{
  "model": "class-conditioned image diffusion model",
  "dataset": "retinal OCT scans (Kermany 2017)",
  "train_examples": 98430,
  "image_size": 48,
  "horizontal_flip": true,
  "conditioning": "class",
  "arch": "dit",
  "objective": "epsilon",
  "cond_dim": 256,
  "targets": ["finding"],
  "num_classes": 4,
  "cond_dropout": 0.1,
  "norm": "rmsnorm",
  "activation": "quick_gelu",
  "mlp_ratio": 4,
  "head_dim": 16,
  "fused_qkv": true,
  "qk_norm": false,
  "inner_norm": false,
  "moe": "expert_choice",
  "num_experts": 4,
  "moe_every": 2,
  "expert_mlp_ratio": 0.25,
  "experts_per_token": 1,
  "shared_expert": false,
  "patch_size": [8, 8],
  "layers": 16,
  "width": 256,
  "positions": "learned",
  "optimizer": "adamw",
  "lr": 0.0011,
  "beta1": 0.9,
  "beta2": 0.99,
  "eps": 1e-10,
  "grad_clip": 1.0,
  "steps": 25800,
  "batch_size": 128,
  "epochs": 33.6,
  "lr_schedule": "cosine",
  "final_lr_fraction": 0,
  "warmup_steps": 5160,
  "weight_decay": 0.1
}
Rows from block 12, named by matrix and row number. Rows with one number belong to one neuron. Each number is 200 + 20 x the weight over its row's rms, rounded and kept within 0 to 999. All counts start at 0. After the name is the row's rms in percent of the matrix's.
# fc1: MLP up (model.blocks.12.mlp.fc1.weight, 1024x256), inputs 0-255
# fc2: MLP down (model.blocks.12.mlp.fc2.weight, 256x1024, transposed), outputs 0-255
fc1.96,108,194,168,186,201,230,227,188,213,181,214,194,206,193,234,197,186,163,173,188,186,198,203,207,178,180,236,179,231,178,189,199,207,175,215,184,222,195,180,210,214,208,226,203,168,175,202,197,245,164,184,173,169,181,186,193,185,238,213,169,183,226,205,180,213,208,208,236,216,180,220,232,173,191,179,193,214,168,220,198,208,169,208,226,162,183,222,218,219,193,218,193,209,199,222,199,224,234,202,227,186,245,227,223,183,209,173,212,196,206,226,225,221,190,221,221,201,198,224,176,208,203,203,202,208,216,207,186,168,223,196,203,169,185,225,205,214,194,202,233,173,185,217,186,179,193,212,235,238,175,228,178,154,215,169,203,179,206,197,220,196,185,216,209,203,190,171,190,208,180,183,187,195,182,209,204,217,223,215,199,189,197,215,190,207,176,221,165,210,173,226,178,213,186,187,193,200,183,198,182,197,177,195,175,221,187,186,196,174,219,204,203,202,179,196,231,178,182,176,178,199,191,196,223,230,219,245,201,196,193,199,194,183,267,219,178,224,248,186,237,187,204,195,160,188,205,223,202,213,213,211,162,222,176,202,186,195
fc2.96,103,212,167,194,190,225,149,203,199,212,249,213,188,183,222,178,174,238,186,182,209,211,216,201,223,176,258,210,191,178,190,219,176,215,193,190,204,181,223,210,221,212,210,190,233,212,191,191,229,158,211,200,164,196,232,200,214,196,189,146,185,191,172,220,186,200,219,223,218,184,207,211,171,182,174,168,178,196,187,190,203,188,178,184,184,246,203,162,204,201,185,198,221,210,224,199,185,150,230,221,198,240,236,205,212,256,171,207,197,203,199,217,196,239,205,215,206,198,198,243,195,194,201,183,209,196,169,197,237,231,198,167,233,227,196,201,211,192,195,187,190,183,196,197,235,159,218,202,193,199,242,206,236,197,191,196,203,202,202,191,198,181,160,216,203,194,200,185,227,233,195,184,197,217,199,215,178,212,185,222,188,184,203,202,208,206,188,216,190,186,205,175,167,199,198,212,212,222,188,207,191,214,226,208,201,195,194,162,165,181,200,199,201,189,221,209,191,186,183,215,236,176,183,199,197,214,224,182,193,190,182,197,179,250,210,228,197,208,193,155,211,178,197,243,211,207,175,201,195,195,205,191,217,187,192,179,186
fc1.97,042,205,211,203,177,187,210,171,181,217,209,181,199,217,230,205,230,206,161,209,168,197,200,198,210,213,203,211,242,168,165,204,169,173,197,159,191,196,207,193,202,181,186,186,217,204,179,206,206,216,210,204,207,203,198,183,194,196,247,227,199,197,166,196,208,172,220,187,201,196,204,219,192,186,199,183,202,220,217,221,221,215,229,215,188,201,208,198,180,205,185,201,172,196,181,203,191,186,210,191,185,187,194,193,191,189,201,229,200,169,194,166,238,178,205,208,254,205,165,192,192,200,184,200,211,165,202,192,170,206,206,191,214,209,194,203,265,176,245,159,219,211,213,188,196,186,191,187,196,218,198,190,185,161,193,218,210,224,225,217,206,261,199,181,182,219,209,224,192,214,197,180,204,216,233,204,227,214,173,206,211,183,188,224,159,192,173,190,213,177,196,202,210,181,219,201,209,154,210,210,166,198,211,197,223,196,219,225,213,230,197,191,205,200,209,140,209,213,219,189,183,115,192,162,199,198,206,183,190,188,182,221,191,216,190,213,218,204,198,214,185,200,216,212,190,178,202,193,193,217,195,127,179,164,199,205,201
fc2.97,064,205,202,197,196,207,196,228,177,205,194,238,199,197,200,217,202,194,218,210,177,213,192,189,199,199,206,211,143,194,175,194,228,191,213,232,204,195,207,194,191,222,188,198,207,195,210,192,224,205,215,198,212,204,210,207,199,184,271,239,195,208,243,195,186,185,210,215,187,217,182,207,208,190,202,193,219,197,206,195,193,199,189,223,195,196,199,188,201,203,205,196,204,195,202,200,188,197,193,214,188,193,196,205,207,204,186,175,207,209,200,205,179,179,190,203,118,192,184,183,169,206,183,192,223,199,204,226,197,193,197,198,210,195,206,200,151,205,180,255,219,200,172,194,193,208,193,205,198,210,204,151,193,242,184,207,234,193,221,217,196,304,183,169,192,186,189,244,208,195,190,163,227,151,186,198,212,190,196,206,179,212,192,176,227,218,166,210,185,182,192,197,174,209,217,170,182,156,240,191,184,196,195,208,209,206,219,198,216,197,202,210,203,202,185,188,199,206,201,182,204,119,203,174,193,208,204,205,192,207,209,189,207,223,176,205,194,204,211,206,188,198,188,194,201,133,226,180,210,186,200,164,233,214,230,191,177
fc1.98,094,199,232,159,214,192,226,210,213,184,245,233,179,160,212,176,194,195,202,219,191,216,221,209,202,181,160,192,204,170,212,189,209,223,167,215,179,180,197,226,206,210,196,213,226,201,187,208,182,207,186,174,183,167,256,202,197,211,205,211,209,202,182,233,185,213,203,208,192,213,212,178,234,186,173,211,216,195,200,213,219,219,202,199,205,231,183,220,211,209,199,213,212,199,210,193,218,167,195,191,185,196,138,225,225,182,204,210,193,186,225,181,190,200,189,174,184,195,199,218,192,185,209,198,181,226,228,197,182,214,205,194,189,195,204,191,182,187,203,191,238,197,205,233,213,188,162,241,208,186,153,191,162,218,222,163,207,193,180,204,226,215,218,195,226,208,189,205,200,208,197,196,187,187,258,206,259,191,216,225,192,213,188,197,166,222,205,236,181,220,230,214,210,181,182,194,196,211,219,195,201,208,201,204,173,183,198,210,199,191,209,209,220,195,222,186,205,142,229,236,222,204,210,212,183,205,213,175,210,232,167,215,210,156,212,218,185,200,223,245,227,209,227,208,178,206,187,204,186,191,178,200,209,234,186,244,160
fc2.98,052,200,245,201,263,215,188,166,214,189,191,215,211,226,201,168,172,197,209,195,257,202,199,187,199,203,200,204,166,204,255,197,194,203,189,218,180,202,192,208,217,214,219,197,202,198,209,240,201,198,193,206,188,208,204,187,208,167,210,188,174,204,214,224,210,160,188,194,186,194,157,198,189,182,183,207,198,155,207,172,191,204,196,207,206,189,203,185,196,201,193,193,199,191,193,187,265,208,182,188,213,189,205,193,203,204,190,189,207,223,210,203,188,201,191,191,230,183,218,183,205,210,191,215,170,186,205,214,213,198,177,177,191,208,207,213,178,272,213,193,216,198,199,206,198,201,197,208,198,198,191,158,198,189,217,197,232,233,195,253,200,228,204,156,208,194,193,169,205,201,202,212,182,189,210,187,202,241,195,188,218,205,197,168,190,212,230,182,234,233,195,193,193,175,222,222,196,140,192,206,159,208,207,190,197,203,171,189,213,193,190,201,196,195,157,200,197,173,205,182,186,271,193,263,174,190,180,191,174,188,218,204,188,214,203,194,215,214,198,204,209,195,139,211,195,219,198,200,215,197,215,242,210,191,219,201,219
fc1.99,090,202,200,203,225,151,205,193,208,180,199,240,229,214,168,218,207,205,214,182,225,208,220,168,183,170,214,206,212,175,202,152,193,216,183,193,176,206,222,205,196,216,168,193,163,151,208,198,217,192,215,209,215,135,209,205,210,219,191,198,193,216,208,194,202,191,187,184,193,223,208,203,215,206,238,190,218,191,187,199,208,250,200,195,186,209,180,197,231,211,208,223,169,203,204,212,207,192,171,241,199,214,160,231,259,189,215,179,227,184,208,190,206,189,232,179,196,194,201,160,193,221,171,218,189,213,204,191,180,229,226,221,192,202,186,208,197,223,210,208,235,181,207,179,166,160,235,202,200,203,146,191,164,192,177,203,197,228,189,216,170,201,235,197,212,224,188,208,208,204,179,203,189,198,229,200,220,191,184,204,184,214,236,213,175,189,202,203,213,209,165,194,191,192,198,183,229,190,187,157,194,232,190,211,204,173,215,193,240,186,248,173,199,239,198,216,180,207,204,203,182,209,219,203,184,214,232,228,205,171,197,226,189,171,205,211,186,216,152,183,197,201,206,218,211,186,190,188,194,177,212,195,203,200,184,209,202
fc2.99,056,204,233,202,259,184,209,189,187,208,204,193,186,206,191,161,180,208,230,197,190,201,192,179,204,190,199,194,181,190,192,212,194,203,184,219,191,193,198,211,214,225,212,187,207,208,220,228,185,175,193,196,200,222,203,212,205,176,190,191,202,201,178,217,206,165,200,191,202,218,147,229,189,193,208,195,208,197,170,166,201,200,209,212,194,193,181,179,200,225,217,201,222,180,296,214,230,205,215,192,169,193,203,173,179,189,205,188,163,203,188,195,217,189,167,209,243,207,185,221,169,186,200,248,209,182,209,203,195,200,190,192,190,197,231,195,173,166,195,217,212,189,205,201,230,173,189,180,208,227,183,115,208,212,205,187,229,190,189,161,181,203,202,186,187,200,212,178,220,204,231,215,164,185,183,170,195,217,203,188,192,206,195,193,187,217,228,196,152,224,220,207,207,152,232,219,187,254,187,214,189,213,214,221,203,221,240,182,217,218,189,199,208,222,162,195,189,175,204,206,179,183,195,221,233,203,220,198,163,206,199,193,188,193,206,185,205,186,173,189,194,211,171,182,210,158,218,209,180,187,203,196,207,196,176,197,215
fc1.100,150,220,199,191,207,188,214,203,238,226,194,229,187,206,214,215,191,215,223,240,223,192,217,183,205,184,181,158,212,185,210,175,190,216,196,185,171,214,179,179,208,233,182,207,160,187,216,204,212,203,185,191,192,226,207,191,178,222,213,208,212,252,195,229,227,204,213,167,171,188,195,197,157,178,176,216,185,188,194,219,217,235,210,189,177,214,214,201,248,199,198,234,183,181,203,222,215,182,197,184,176,203,191,180,182,188,188,187,210,182,186,168,179,217,183,222,174,222,209,231,198,206,208,202,181,196,247,187,234,197,196,199,175,186,195,182,183,219,216,176,230,232,190,195,209,172,204,213,161,177,233,183,190,196,172,178,185,217,227,200,221,193,224,203,204,165,209,224,243,189,226,194,186,214,216,193,213,204,216,183,184,223,206,191,209,197,200,222,213,180,147,193,208,191,213,173,214,202,170,152,192,173,206,195,186,201,203,221,188,184,196,227,203,216,186,201,220,170,193,191,198,209,232,234,214,222,179,169,204,211,183,218,160,170,180,196,229,175,171,203,206,203,186,216,236,207,230,203,197,236,159,192,241,221,200,231,217
fc2.100,235,229,195,215,198,245,213,194,229,196,210,170,175,193,185,212,203,214,200,224,188,146,174,183,211,238,218,161,199,214,191,168,236,179,224,196,232,200,174,188,206,179,194,167,191,196,194,196,171,190,198,204,226,202,201,226,246,203,179,175,183,165,196,218,175,193,212,219,219,209,199,186,237,213,216,181,217,208,199,203,200,167,204,183,210,214,220,209,158,179,204,223,217,177,182,180,239,182,202,218,181,189,207,189,198,219,234,205,194,211,211,231,212,217,184,175,181,186,191,208,172,234,227,199,170,207,229,202,235,188,205,214,187,188,206,200,215,210,188,188,194,166,194,216,195,226,210,213,166,169,177,201,185,216,204,208,185,199,178,216,174,200,226,174,168,163,184,216,226,176,224,207,192,239,180,225,208,222,187,184,207,233,223,224,184,216,176,227,230,214,177,209,179,239,209,181,213,184,192,180,207,174,196,204,196,227,200,170,216,226,182,223,230,185,214,196,182,180,223,190,218,214,226,199,172,168,199,230,215,193,191,181,161,220,184,182,215,230,222,196,188,194,181,225,206,194,226,222,224,182,211,197,194,157,177,215,202
fc1.101,124,184,202,229,186,207,188,182,214,204,225,182,203,172,192,216,188,212,188,211,187,207,180,227,232,181,181,218,215,193,207,220,188,202,187,213,178,195,187,246,181,183,192,211,197,219,194,196,202,194,202,207,175,211,232,221,204,204,160,206,196,213,223,170,225,215,202,193,198,247,186,178,218,198,174,199,223,183,214,191,199,240,191,224,167,220,222,227,204,180,212,166,221,184,178,247,198,160,193,217,182,166,216,160,222,233,212,208,228,200,204,168,183,220,221,208,195,183,217,230,181,225,211,192,197,192,182,224,224,212,221,209,165,185,205,204,208,224,198,197,207,211,173,193,204,215,179,198,179,219,192,181,239,206,222,204,218,198,228,218,181,214,218,182,168,153,175,173,189,204,182,195,187,224,207,190,178,194,221,185,198,233,184,173,218,190,227,218,207,214,231,217,173,181,227,224,157,217,200,242,183,213,224,180,203,188,197,196,231,204,213,232,189,214,228,178,242,216,242,185,154,187,218,199,172,168,176,192,216,194,222,225,199,210,182,190,219,218,203,155,206,188,210,166,231,225,219,216,210,202,235,198,193,193,187,207,196
fc2.101,153,206,180,181,216,204,185,200,234,181,185,234,183,236,214,189,198,209,196,193,183,223,213,191,236,217,228,226,200,216,175,219,194,216,225,213,216,185,167,253,196,229,195,192,192,214,198,201,212,200,206,202,232,218,220,235,185,206,182,196,206,190,194,176,174,223,191,190,238,159,203,181,180,207,236,205,171,179,187,203,215,175,198,202,225,217,184,225,189,201,185,179,182,167,193,163,233,154,185,182,197,231,190,175,212,190,198,190,228,196,217,229,205,208,223,174,173,202,193,232,213,225,202,182,214,200,197,216,219,176,198,200,167,174,193,185,194,181,187,200,190,182,198,200,224,185,178,195,179,210,212,211,241,201,175,191,196,182,199,196,225,206,201,187,226,149,244,176,197,217,178,198,181,207,203,217,188,208,174,185,192,193,174,161,215,201,177,195,207,186,244,172,188,204,197,192,160,187,196,240,221,214,216,191,187,215,195,191,168,191,212,233,198,177,181,162,158,217,162,166,239,195,212,216,228,220,239,199,217,190,227,181,216,179,204,205,208,186,179,161,208,208,204,180,233,211,237,182,200,199,175,167,198,203,205,205,195
fc1.102,093,185,185,211,213,194,241,188,172,204,210,171,177,184,233,240,204,156,181,178,222,216,219,220,173,196,187,204,212,183,204,217,208,215,195,211,195,164,177,246,224,213,214,217,220,169,199,187,212,239,162,206,226,177,209,190,212,203,206,172,173,209,201,216,216,220,215,180,203,170,205,201,231,213,216,218,219,187,184,183,194,184,187,219,155,197,207,215,200,178,203,166,180,233,202,229,217,177,244,208,194,204,180,152,226,236,204,166,211,179,184,174,194,179,212,197,191,182,197,201,220,218,205,204,192,195,188,205,239,192,219,190,176,186,195,204,205,196,180,205,181,160,172,205,191,226,187,181,237,208,204,195,209,184,138,205,202,187,209,200,173,212,185,198,197,180,207,152,174,218,190,197,187,188,238,204,167,205,167,198,202,207,201,213,205,175,189,186,219,188,201,188,180,200,207,200,194,181,206,205,207,236,200,185,165,212,185,173,224,210,215,169,201,170,196,204,229,185,193,154,198,197,214,198,202,188,206,203,181,214,209,196,188,192,160,236,213,191,160,175,221,205,188,133,197,202,211,210,177,239,210,217,203,185,173,212,212
fc2.102,081,229,203,194,226,194,148,199,214,218,213,204,180,195,237,169,184,224,185,221,197,201,211,205,173,204,192,196,172,232,216,205,190,212,193,200,190,223,211,162,213,196,189,201,219,226,187,194,181,240,198,212,222,231,204,195,216,191,227,205,231,237,212,209,221,214,221,181,186,179,188,186,248,218,212,191,226,187,204,197,220,204,181,171,195,207,198,156,219,251,187,221,191,160,225,219,206,206,202,207,181,191,195,227,165,228,217,200,197,179,201,189,193,202,195,197,204,192,200,182,204,202,222,223,186,188,209,201,171,183,184,177,240,209,216,225,190,195,197,202,183,158,224,211,193,220,224,209,165,193,199,174,199,226,157,201,213,199,214,228,162,209,222,177,188,183,239,181,232,184,194,178,185,210,231,163,226,193,189,195,216,222,190,165,192,182,195,246,210,218,215,193,218,202,223,236,192,207,215,209,189,174,214,196,227,200,169,193,230,215,194,232,193,192,190,227,222,200,223,241,211,181,182,218,241,189,188,197,209,198,178,169,176,175,221,188,211,177,177,233,218,209,187,248,201,199,186,208,160,226,207,196,233,194,194,175,182
fc1.103,101,207,202,198,217,234,196,171,166,227,202,204,199,219,218,230,157,191,214,193,195,197,191,204,201,197,212,208,216,219,212,241,161,187,189,212,175,207,205,231,184,215,221,190,167,198,193,213,219,198,189,221,209,192,207,198,167,201,204,177,227,189,189,220,212,189,215,201,172,203,234,182,201,199,210,176,188,202,177,218,181,204,181,223,211,202,176,200,202,229,221,174,224,192,195,233,201,190,196,211,204,195,210,170,174,212,190,188,255,192,205,213,208,201,186,206,217,229,222,243,208,208,226,179,149,190,182,187,198,157,205,196,231,242,206,179,190,198,199,209,239,188,254,194,226,147,192,219,198,232,184,198,165,199,208,221,212,188,240,190,185,227,188,174,201,228,224,191,206,196,200,229,184,221,186,226,170,164,170,209,199,203,189,207,197,179,209,235,212,174,212,218,169,198,189,209,212,211,238,196,224,213,225,164,185,180,185,212,208,231,195,163,201,232,229,213,195,209,171,187,215,216,255,191,200,206,171,182,190,188,180,198,212,224,178,175,226,212,186,211,208,172,198,199,197,212,187,237,165,185,197,197,183,182,166,188,214
fc2.103,085,193,193,207,210,216,187,181,237,229,218,205,207,217,226,207,190,219,133,212,222,231,190,220,190,209,205,214,191,231,250,162,197,185,205,172,177,182,210,180,206,161,177,197,241,208,186,144,210,196,220,212,209,195,192,220,175,188,196,221,194,172,160,193,204,164,208,182,159,218,179,215,221,204,197,220,188,191,166,180,198,202,222,187,218,219,175,190,202,200,215,223,201,213,196,214,271,205,176,203,204,198,214,214,203,205,194,173,175,187,169,201,199,207,197,213,178,196,239,165,198,201,228,239,226,194,217,174,203,163,200,225,179,188,194,203,231,171,223,206,217,195,202,226,163,173,179,209,208,186,177,190,215,208,189,214,208,179,179,173,196,183,191,206,203,202,199,216,205,199,181,207,192,174,187,188,226,197,195,193,198,208,215,164,185,165,191,175,180,238,165,203,189,202,213,151,185,202,191,196,217,216,188,175,235,204,240,196,201,169,195,214,202,221,200,205,201,186,187,198,234,186,156,207,184,209,170,191,191,190,207,213,191,207,194,217,202,192,172,186,190,223,193,185,207,220,194,201,202,189,195,213,150,163,183,184,170
fc1.104,098,176,193,197,202,216,198,220,218,185,213,190,189,201,164,203,169,202,208,222,187,165,205,215,208,192,209,169,216,199,189,189,228,178,205,199,187,213,180,202,206,173,170,215,237,183,215,241,215,205,183,165,186,192,175,211,197,216,230,168,187,197,198,203,182,157,214,166,184,171,171,217,196,206,196,208,199,165,177,222,213,228,195,195,211,195,198,223,223,224,190,174,185,225,208,185,208,191,181,182,216,190,183,183,182,213,205,219,207,186,204,232,208,180,162,201,179,209,202,208,214,177,194,173,226,205,205,176,204,221,185,186,220,201,222,169,197,203,169,196,198,233,186,197,199,182,199,219,175,179,176,172,185,246,195,177,226,200,206,250,197,225,210,225,201,184,227,175,227,195,218,228,191,157,208,241,215,224,208,241,200,219,213,231,217,182,218,176,224,186,199,190,203,178,184,186,235,195,212,187,234,205,232,175,188,209,133,232,196,215,223,184,194,216,241,200,189,152,185,190,210,224,172,171,222,186,190,199,188,224,177,197,197,206,195,182,199,187,198,226,219,217,189,179,210,234,183,171,205,199,182,238,219,209,234,179,215
fc2.104,100,183,174,227,188,175,209,188,217,208,182,206,184,186,228,198,148,196,172,219,180,166,180,230,200,217,207,187,184,208,203,193,158,206,208,251,210,198,209,191,206,205,176,175,216,184,196,187,208,187,223,208,210,198,191,209,211,184,219,193,191,195,227,208,183,175,231,219,192,231,218,204,204,182,193,193,205,207,184,184,168,194,220,181,208,181,182,223,201,161,138,204,214,223,207,211,179,203,177,192,235,242,192,183,204,190,193,180,187,199,199,181,150,177,198,217,222,178,231,194,247,161,195,182,216,215,211,179,209,177,236,203,207,205,202,167,235,198,212,224,216,162,232,203,207,205,188,212,196,189,217,186,186,172,182,239,204,217,181,182,187,198,190,249,201,207,200,166,210,188,202,205,213,216,188,253,207,205,200,204,219,206,212,193,193,198,182,181,188,209,198,191,179,194,154,190,220,146,212,197,233,217,177,182,253,188,177,192,196,210,209,203,185,192,195,172,188,191,203,203,201,256,180,188,195,208,198,217,211,191,173,213,183,190,210,207,201,215,206,204,171,165,227,177,213,203,210,153,183,213,218,231,186,193,215,197,239
fc1.105,111,186,177,213,227,224,192,204,161,170,208,205,187,199,225,204,199,203,203,218,184,216,217,206,221,194,189,193,211,197,190,218,221,205,201,164,196,213,197,170,184,210,222,212,186,190,205,191,204,250,271,208,195,227,163,199,152,207,183,191,192,204,203,217,181,176,169,192,196,191,214,231,222,212,199,205,220,225,216,199,198,200,181,206,177,168,179,233,245,205,192,180,177,197,183,183,191,230,178,196,189,206,229,180,188,193,197,228,184,211,219,218,202,183,163,200,195,171,186,168,180,169,206,205,201,185,213,191,197,181,168,185,183,192,200,203,210,194,231,160,177,228,196,170,185,184,227,187,201,247,145,198,244,198,176,214,244,195,192,185,199,203,195,197,176,166,151,210,203,185,215,223,183,209,180,182,161,223,198,194,167,191,200,212,213,193,208,169,173,200,216,182,210,214,199,191,221,219,185,207,201,171,213,199,156,204,193,195,211,200,207,211,204,213,243,194,179,219,215,199,207,207,206,215,214,168,196,185,189,176,190,215,175,184,198,176,200,224,176,200,172,214,202,186,265,197,165,211,219,209,232,229,214,209,197,172,182
fc2.105,110,212,218,203,233,221,204,208,218,202,197,203,229,201,190,207,178,205,190,217,237,202,221,180,185,177,191,204,199,222,247,201,209,216,200,210,196,187,201,200,176,238,194,217,177,217,193,232,177,242,152,206,195,187,231,185,170,176,246,262,208,201,173,191,244,169,221,189,209,201,200,226,193,241,198,215,205,276,219,191,196,201,196,219,190,210,196,174,219,144,128,205,168,206,170,202,184,184,241,193,178,212,217,204,211,207,195,203,214,220,217,217,212,201,204,210,168,197,169,213,202,217,175,209,191,186,184,174,195,182,199,211,210,207,209,199,178,236,177,211,192,215,190,183,223,196,194,195,193,161,181,224,182,191,188,205,185,183,206,227,213,195,197,196,189,224,174,183,193,193,194,205,206,188,200,256,215,229,190,208,172,201,197,214,212,199,181,208,242,222,198,193,206,196,212,209,191,177,211,198,157,216,178,179,188,201,218,209,210,173,193,192,224,211,188,195,194,180,196,197,182,243,205,233,233,191,209,199,190,185,202,197,201,216,200,220,216,206,187,212,190,210,196,204,168,217,203,177,197,199,220,261,210,176,212,213,196
fc1.106,119,195,215,218,215,189,205,191,179,214,196,190,189,190,252,222,187,205,204,191,195,211,206,188,230,209,196,228,197,199,206,214,171,170,196,213,251,204,199,167,203,211,218,191,167,195,185,252,159,203,151,191,193,216,183,202,195,209,177,211,175,166,247,188,189,171,210,192,208,202,202,178,231,157,233,178,194,198,221,213,200,200,192,192,215,210,162,160,204,194,219,247,194,204,228,168,181,211,210,201,169,242,225,194,185,184,228,192,212,211,195,197,187,216,187,209,185,196,243,192,206,183,196,177,181,226,167,179,204,176,169,191,169,195,170,235,225,174,201,202,192,196,200,178,205,188,206,196,198,187,212,185,203,196,195,210,205,218,211,266,196,203,218,206,191,215,186,185,193,191,192,218,190,218,200,191,194,181,182,202,224,198,192,180,172,212,208,179,182,218,215,199,190,214,222,195,194,172,159,204,244,202,204,199,218,203,159,233,199,187,211,195,182,228,169,203,164,216,193,190,223,220,233,177,225,192,209,211,222,179,206,203,176,217,228,181,158,193,199,235,172,185,183,221,211,219,193,204,180,175,212,222,249,228,214,197,185
fc2.106,130,201,235,172,197,209,198,211,184,191,210,203,215,221,183,228,216,201,224,178,207,219,194,202,212,210,198,238,219,203,249,217,236,206,197,175,160,196,192,180,191,161,203,214,183,196,191,161,226,203,165,215,204,203,192,176,200,204,202,173,196,249,255,194,207,197,244,191,169,193,198,194,201,225,174,205,203,222,205,226,211,222,200,168,203,214,234,175,186,214,200,216,203,196,225,226,219,200,224,199,228,169,194,206,185,221,204,213,208,196,194,215,196,209,195,182,209,217,226,191,192,207,188,176,169,224,181,201,204,218,208,200,174,195,189,248,145,255,207,196,210,217,207,222,202,203,200,184,203,197,200,173,212,202,212,171,182,186,187,179,198,183,201,177,203,203,217,249,182,210,186,189,216,205,210,179,190,147,201,194,194,188,192,212,235,179,174,189,241,205,221,196,217,228,231,186,190,194,181,208,205,191,204,205,190,186,228,186,209,219,198,189,242,187,230,156,236,239,205,198,200,162,213,161,180,200,186,181,188,218,215,183,191,180,221,196,170,197,198,212,214,191,247,209,223,182,217,216,234,215,182,201,147,202,180,204,190
fc1.107,125,188,180,154,205,214,227,222,184,218,195,176,212,200,215,196,179,197,182,167,223,203,176,181,181,215,187,172,234,207,184,212,224,190,212,166,150,234,173,185,198,199,184,205,153,199,205,227,180,163,161,173,194,193,194,214,210,216,232,141,188,220,203,206,199,199,182,216,214,181,196,183,224,206,197,217,210,181,184,199,177,203,214,190,225,214,237,191,186,229,213,199,190,205,204,213,188,194,176,225,198,185,222,180,196,200,218,200,215,214,196,235,161,200,194,204,194,205,213,209,185,188,198,156,196,180,200,197,226,211,200,208,195,202,161,212,168,161,187,214,185,197,180,186,174,175,232,208,196,219,192,183,226,214,204,174,213,171,227,200,219,148,206,201,195,203,169,240,231,217,204,225,190,179,209,196,193,184,224,222,165,201,193,223,188,205,207,217,202,211,185,200,195,224,196,201,211,235,205,182,184,219,169,195,243,253,206,207,197,199,245,180,210,211,217,156,207,175,194,185,226,202,201,166,225,184,197,211,186,182,194,223,152,211,197,181,215,194,220,187,211,167,219,190,242,212,193,199,205,219,199,236,202,178,212,177,194
fc2.107,143,188,186,222,205,200,238,221,182,173,217,219,184,188,194,226,182,205,231,152,186,174,216,212,191,193,207,199,229,190,179,202,200,212,198,242,245,213,187,178,198,185,184,198,172,196,217,184,184,212,172,217,208,191,204,223,201,190,218,161,194,194,192,201,207,195,190,197,197,208,208,222,195,171,222,172,198,237,203,188,192,205,164,191,195,220,173,182,217,196,212,204,204,216,222,176,155,196,201,186,180,227,181,186,182,206,202,232,220,195,214,176,248,195,184,207,221,190,209,216,173,190,190,138,168,200,202,212,198,190,199,200,183,199,253,158,235,231,240,175,226,199,221,220,183,232,234,197,179,207,197,186,221,217,191,201,226,192,166,210,176,173,205,133,202,195,207,216,213,202,205,187,197,182,195,222,204,191,203,190,222,206,198,213,190,208,193,207,187,225,184,218,199,202,172,204,213,204,216,193,178,225,186,232,187,166,237,195,209,215,226,200,230,192,211,204,198,209,199,181,166,162,188,161,186,215,217,184,199,198,210,187,160,196,205,186,232,233,177,205,174,241,217,217,222,186,208,195,212,165,196,234,222,243,201,194,202
fc1.108,109,206,188,193,248,181,180,185,191,201,191,189,160,222,186,222,206,218,206,186,172,192,208,183,209,224,209,200,196,183,198,203,170,198,187,202,214,191,194,181,203,179,215,170,179,209,195,194,151,183,204,204,208,192,199,210,204,221,181,191,226,203,156,182,176,200,152,212,156,200,179,189,200,162,191,203,190,183,255,199,230,173,209,236,203,214,208,200,189,141,227,194,202,200,233,152,238,216,216,224,198,167,188,208,195,191,208,170,209,194,200,204,170,212,216,204,153,203,218,212,183,234,201,194,213,221,222,162,205,206,241,209,230,190,230,219,177,178,222,168,188,201,178,218,192,226,189,190,191,195,215,194,185,208,203,190,241,189,205,208,214,170,194,226,218,195,199,233,188,195,225,191,189,168,210,191,200,232,188,194,193,233,206,214,154,204,208,215,222,180,192,199,160,212,147,181,191,156,200,191,215,216,213,206,183,183,203,184,201,160,218,191,217,198,201,220,205,170,198,188,207,169,217,176,167,186,197,205,189,204,193,190,167,199,199,176,209,200,204,187,211,210,213,196,199,201,195,169,167,222,214,220,208,247,224,169,185
fc2.108,130,204,191,206,215,201,201,215,214,208,217,235,273,180,204,202,215,203,214,197,203,178,199,198,203,209,191,194,230,191,210,184,229,202,212,167,191,194,209,196,216,251,198,201,184,205,194,215,201,213,201,196,202,196,218,180,172,184,199,177,240,193,267,198,217,163,187,173,200,194,207,218,203,205,207,209,206,180,204,250,185,213,170,223,205,202,199,195,205,243,228,204,193,208,184,214,269,206,204,186,195,215,199,211,202,202,197,223,197,203,208,201,186,224,211,188,247,196,220,219,158,210,222,167,207,192,203,217,207,206,181,203,220,193,157,205,198,216,190,227,192,215,198,203,189,186,196,211,189,193,191,163,194,230,199,198,245,209,181,206,198,224,204,216,187,213,192,213,196,229,204,201,205,215,198,179,197,180,209,196,203,237,182,216,259,195,221,211,130,155,194,204,218,170,137,217,190,203,208,195,225,208,170,225,205,244,186,214,206,256,200,196,231,196,239,208,191,174,208,193,201,195,208,213,214,191,201,205,184,193,185,215,220,205,201,201,192,202,192,193,197,206,203,202,192,212,201,166,247,190,189,209,236,157,202,195,210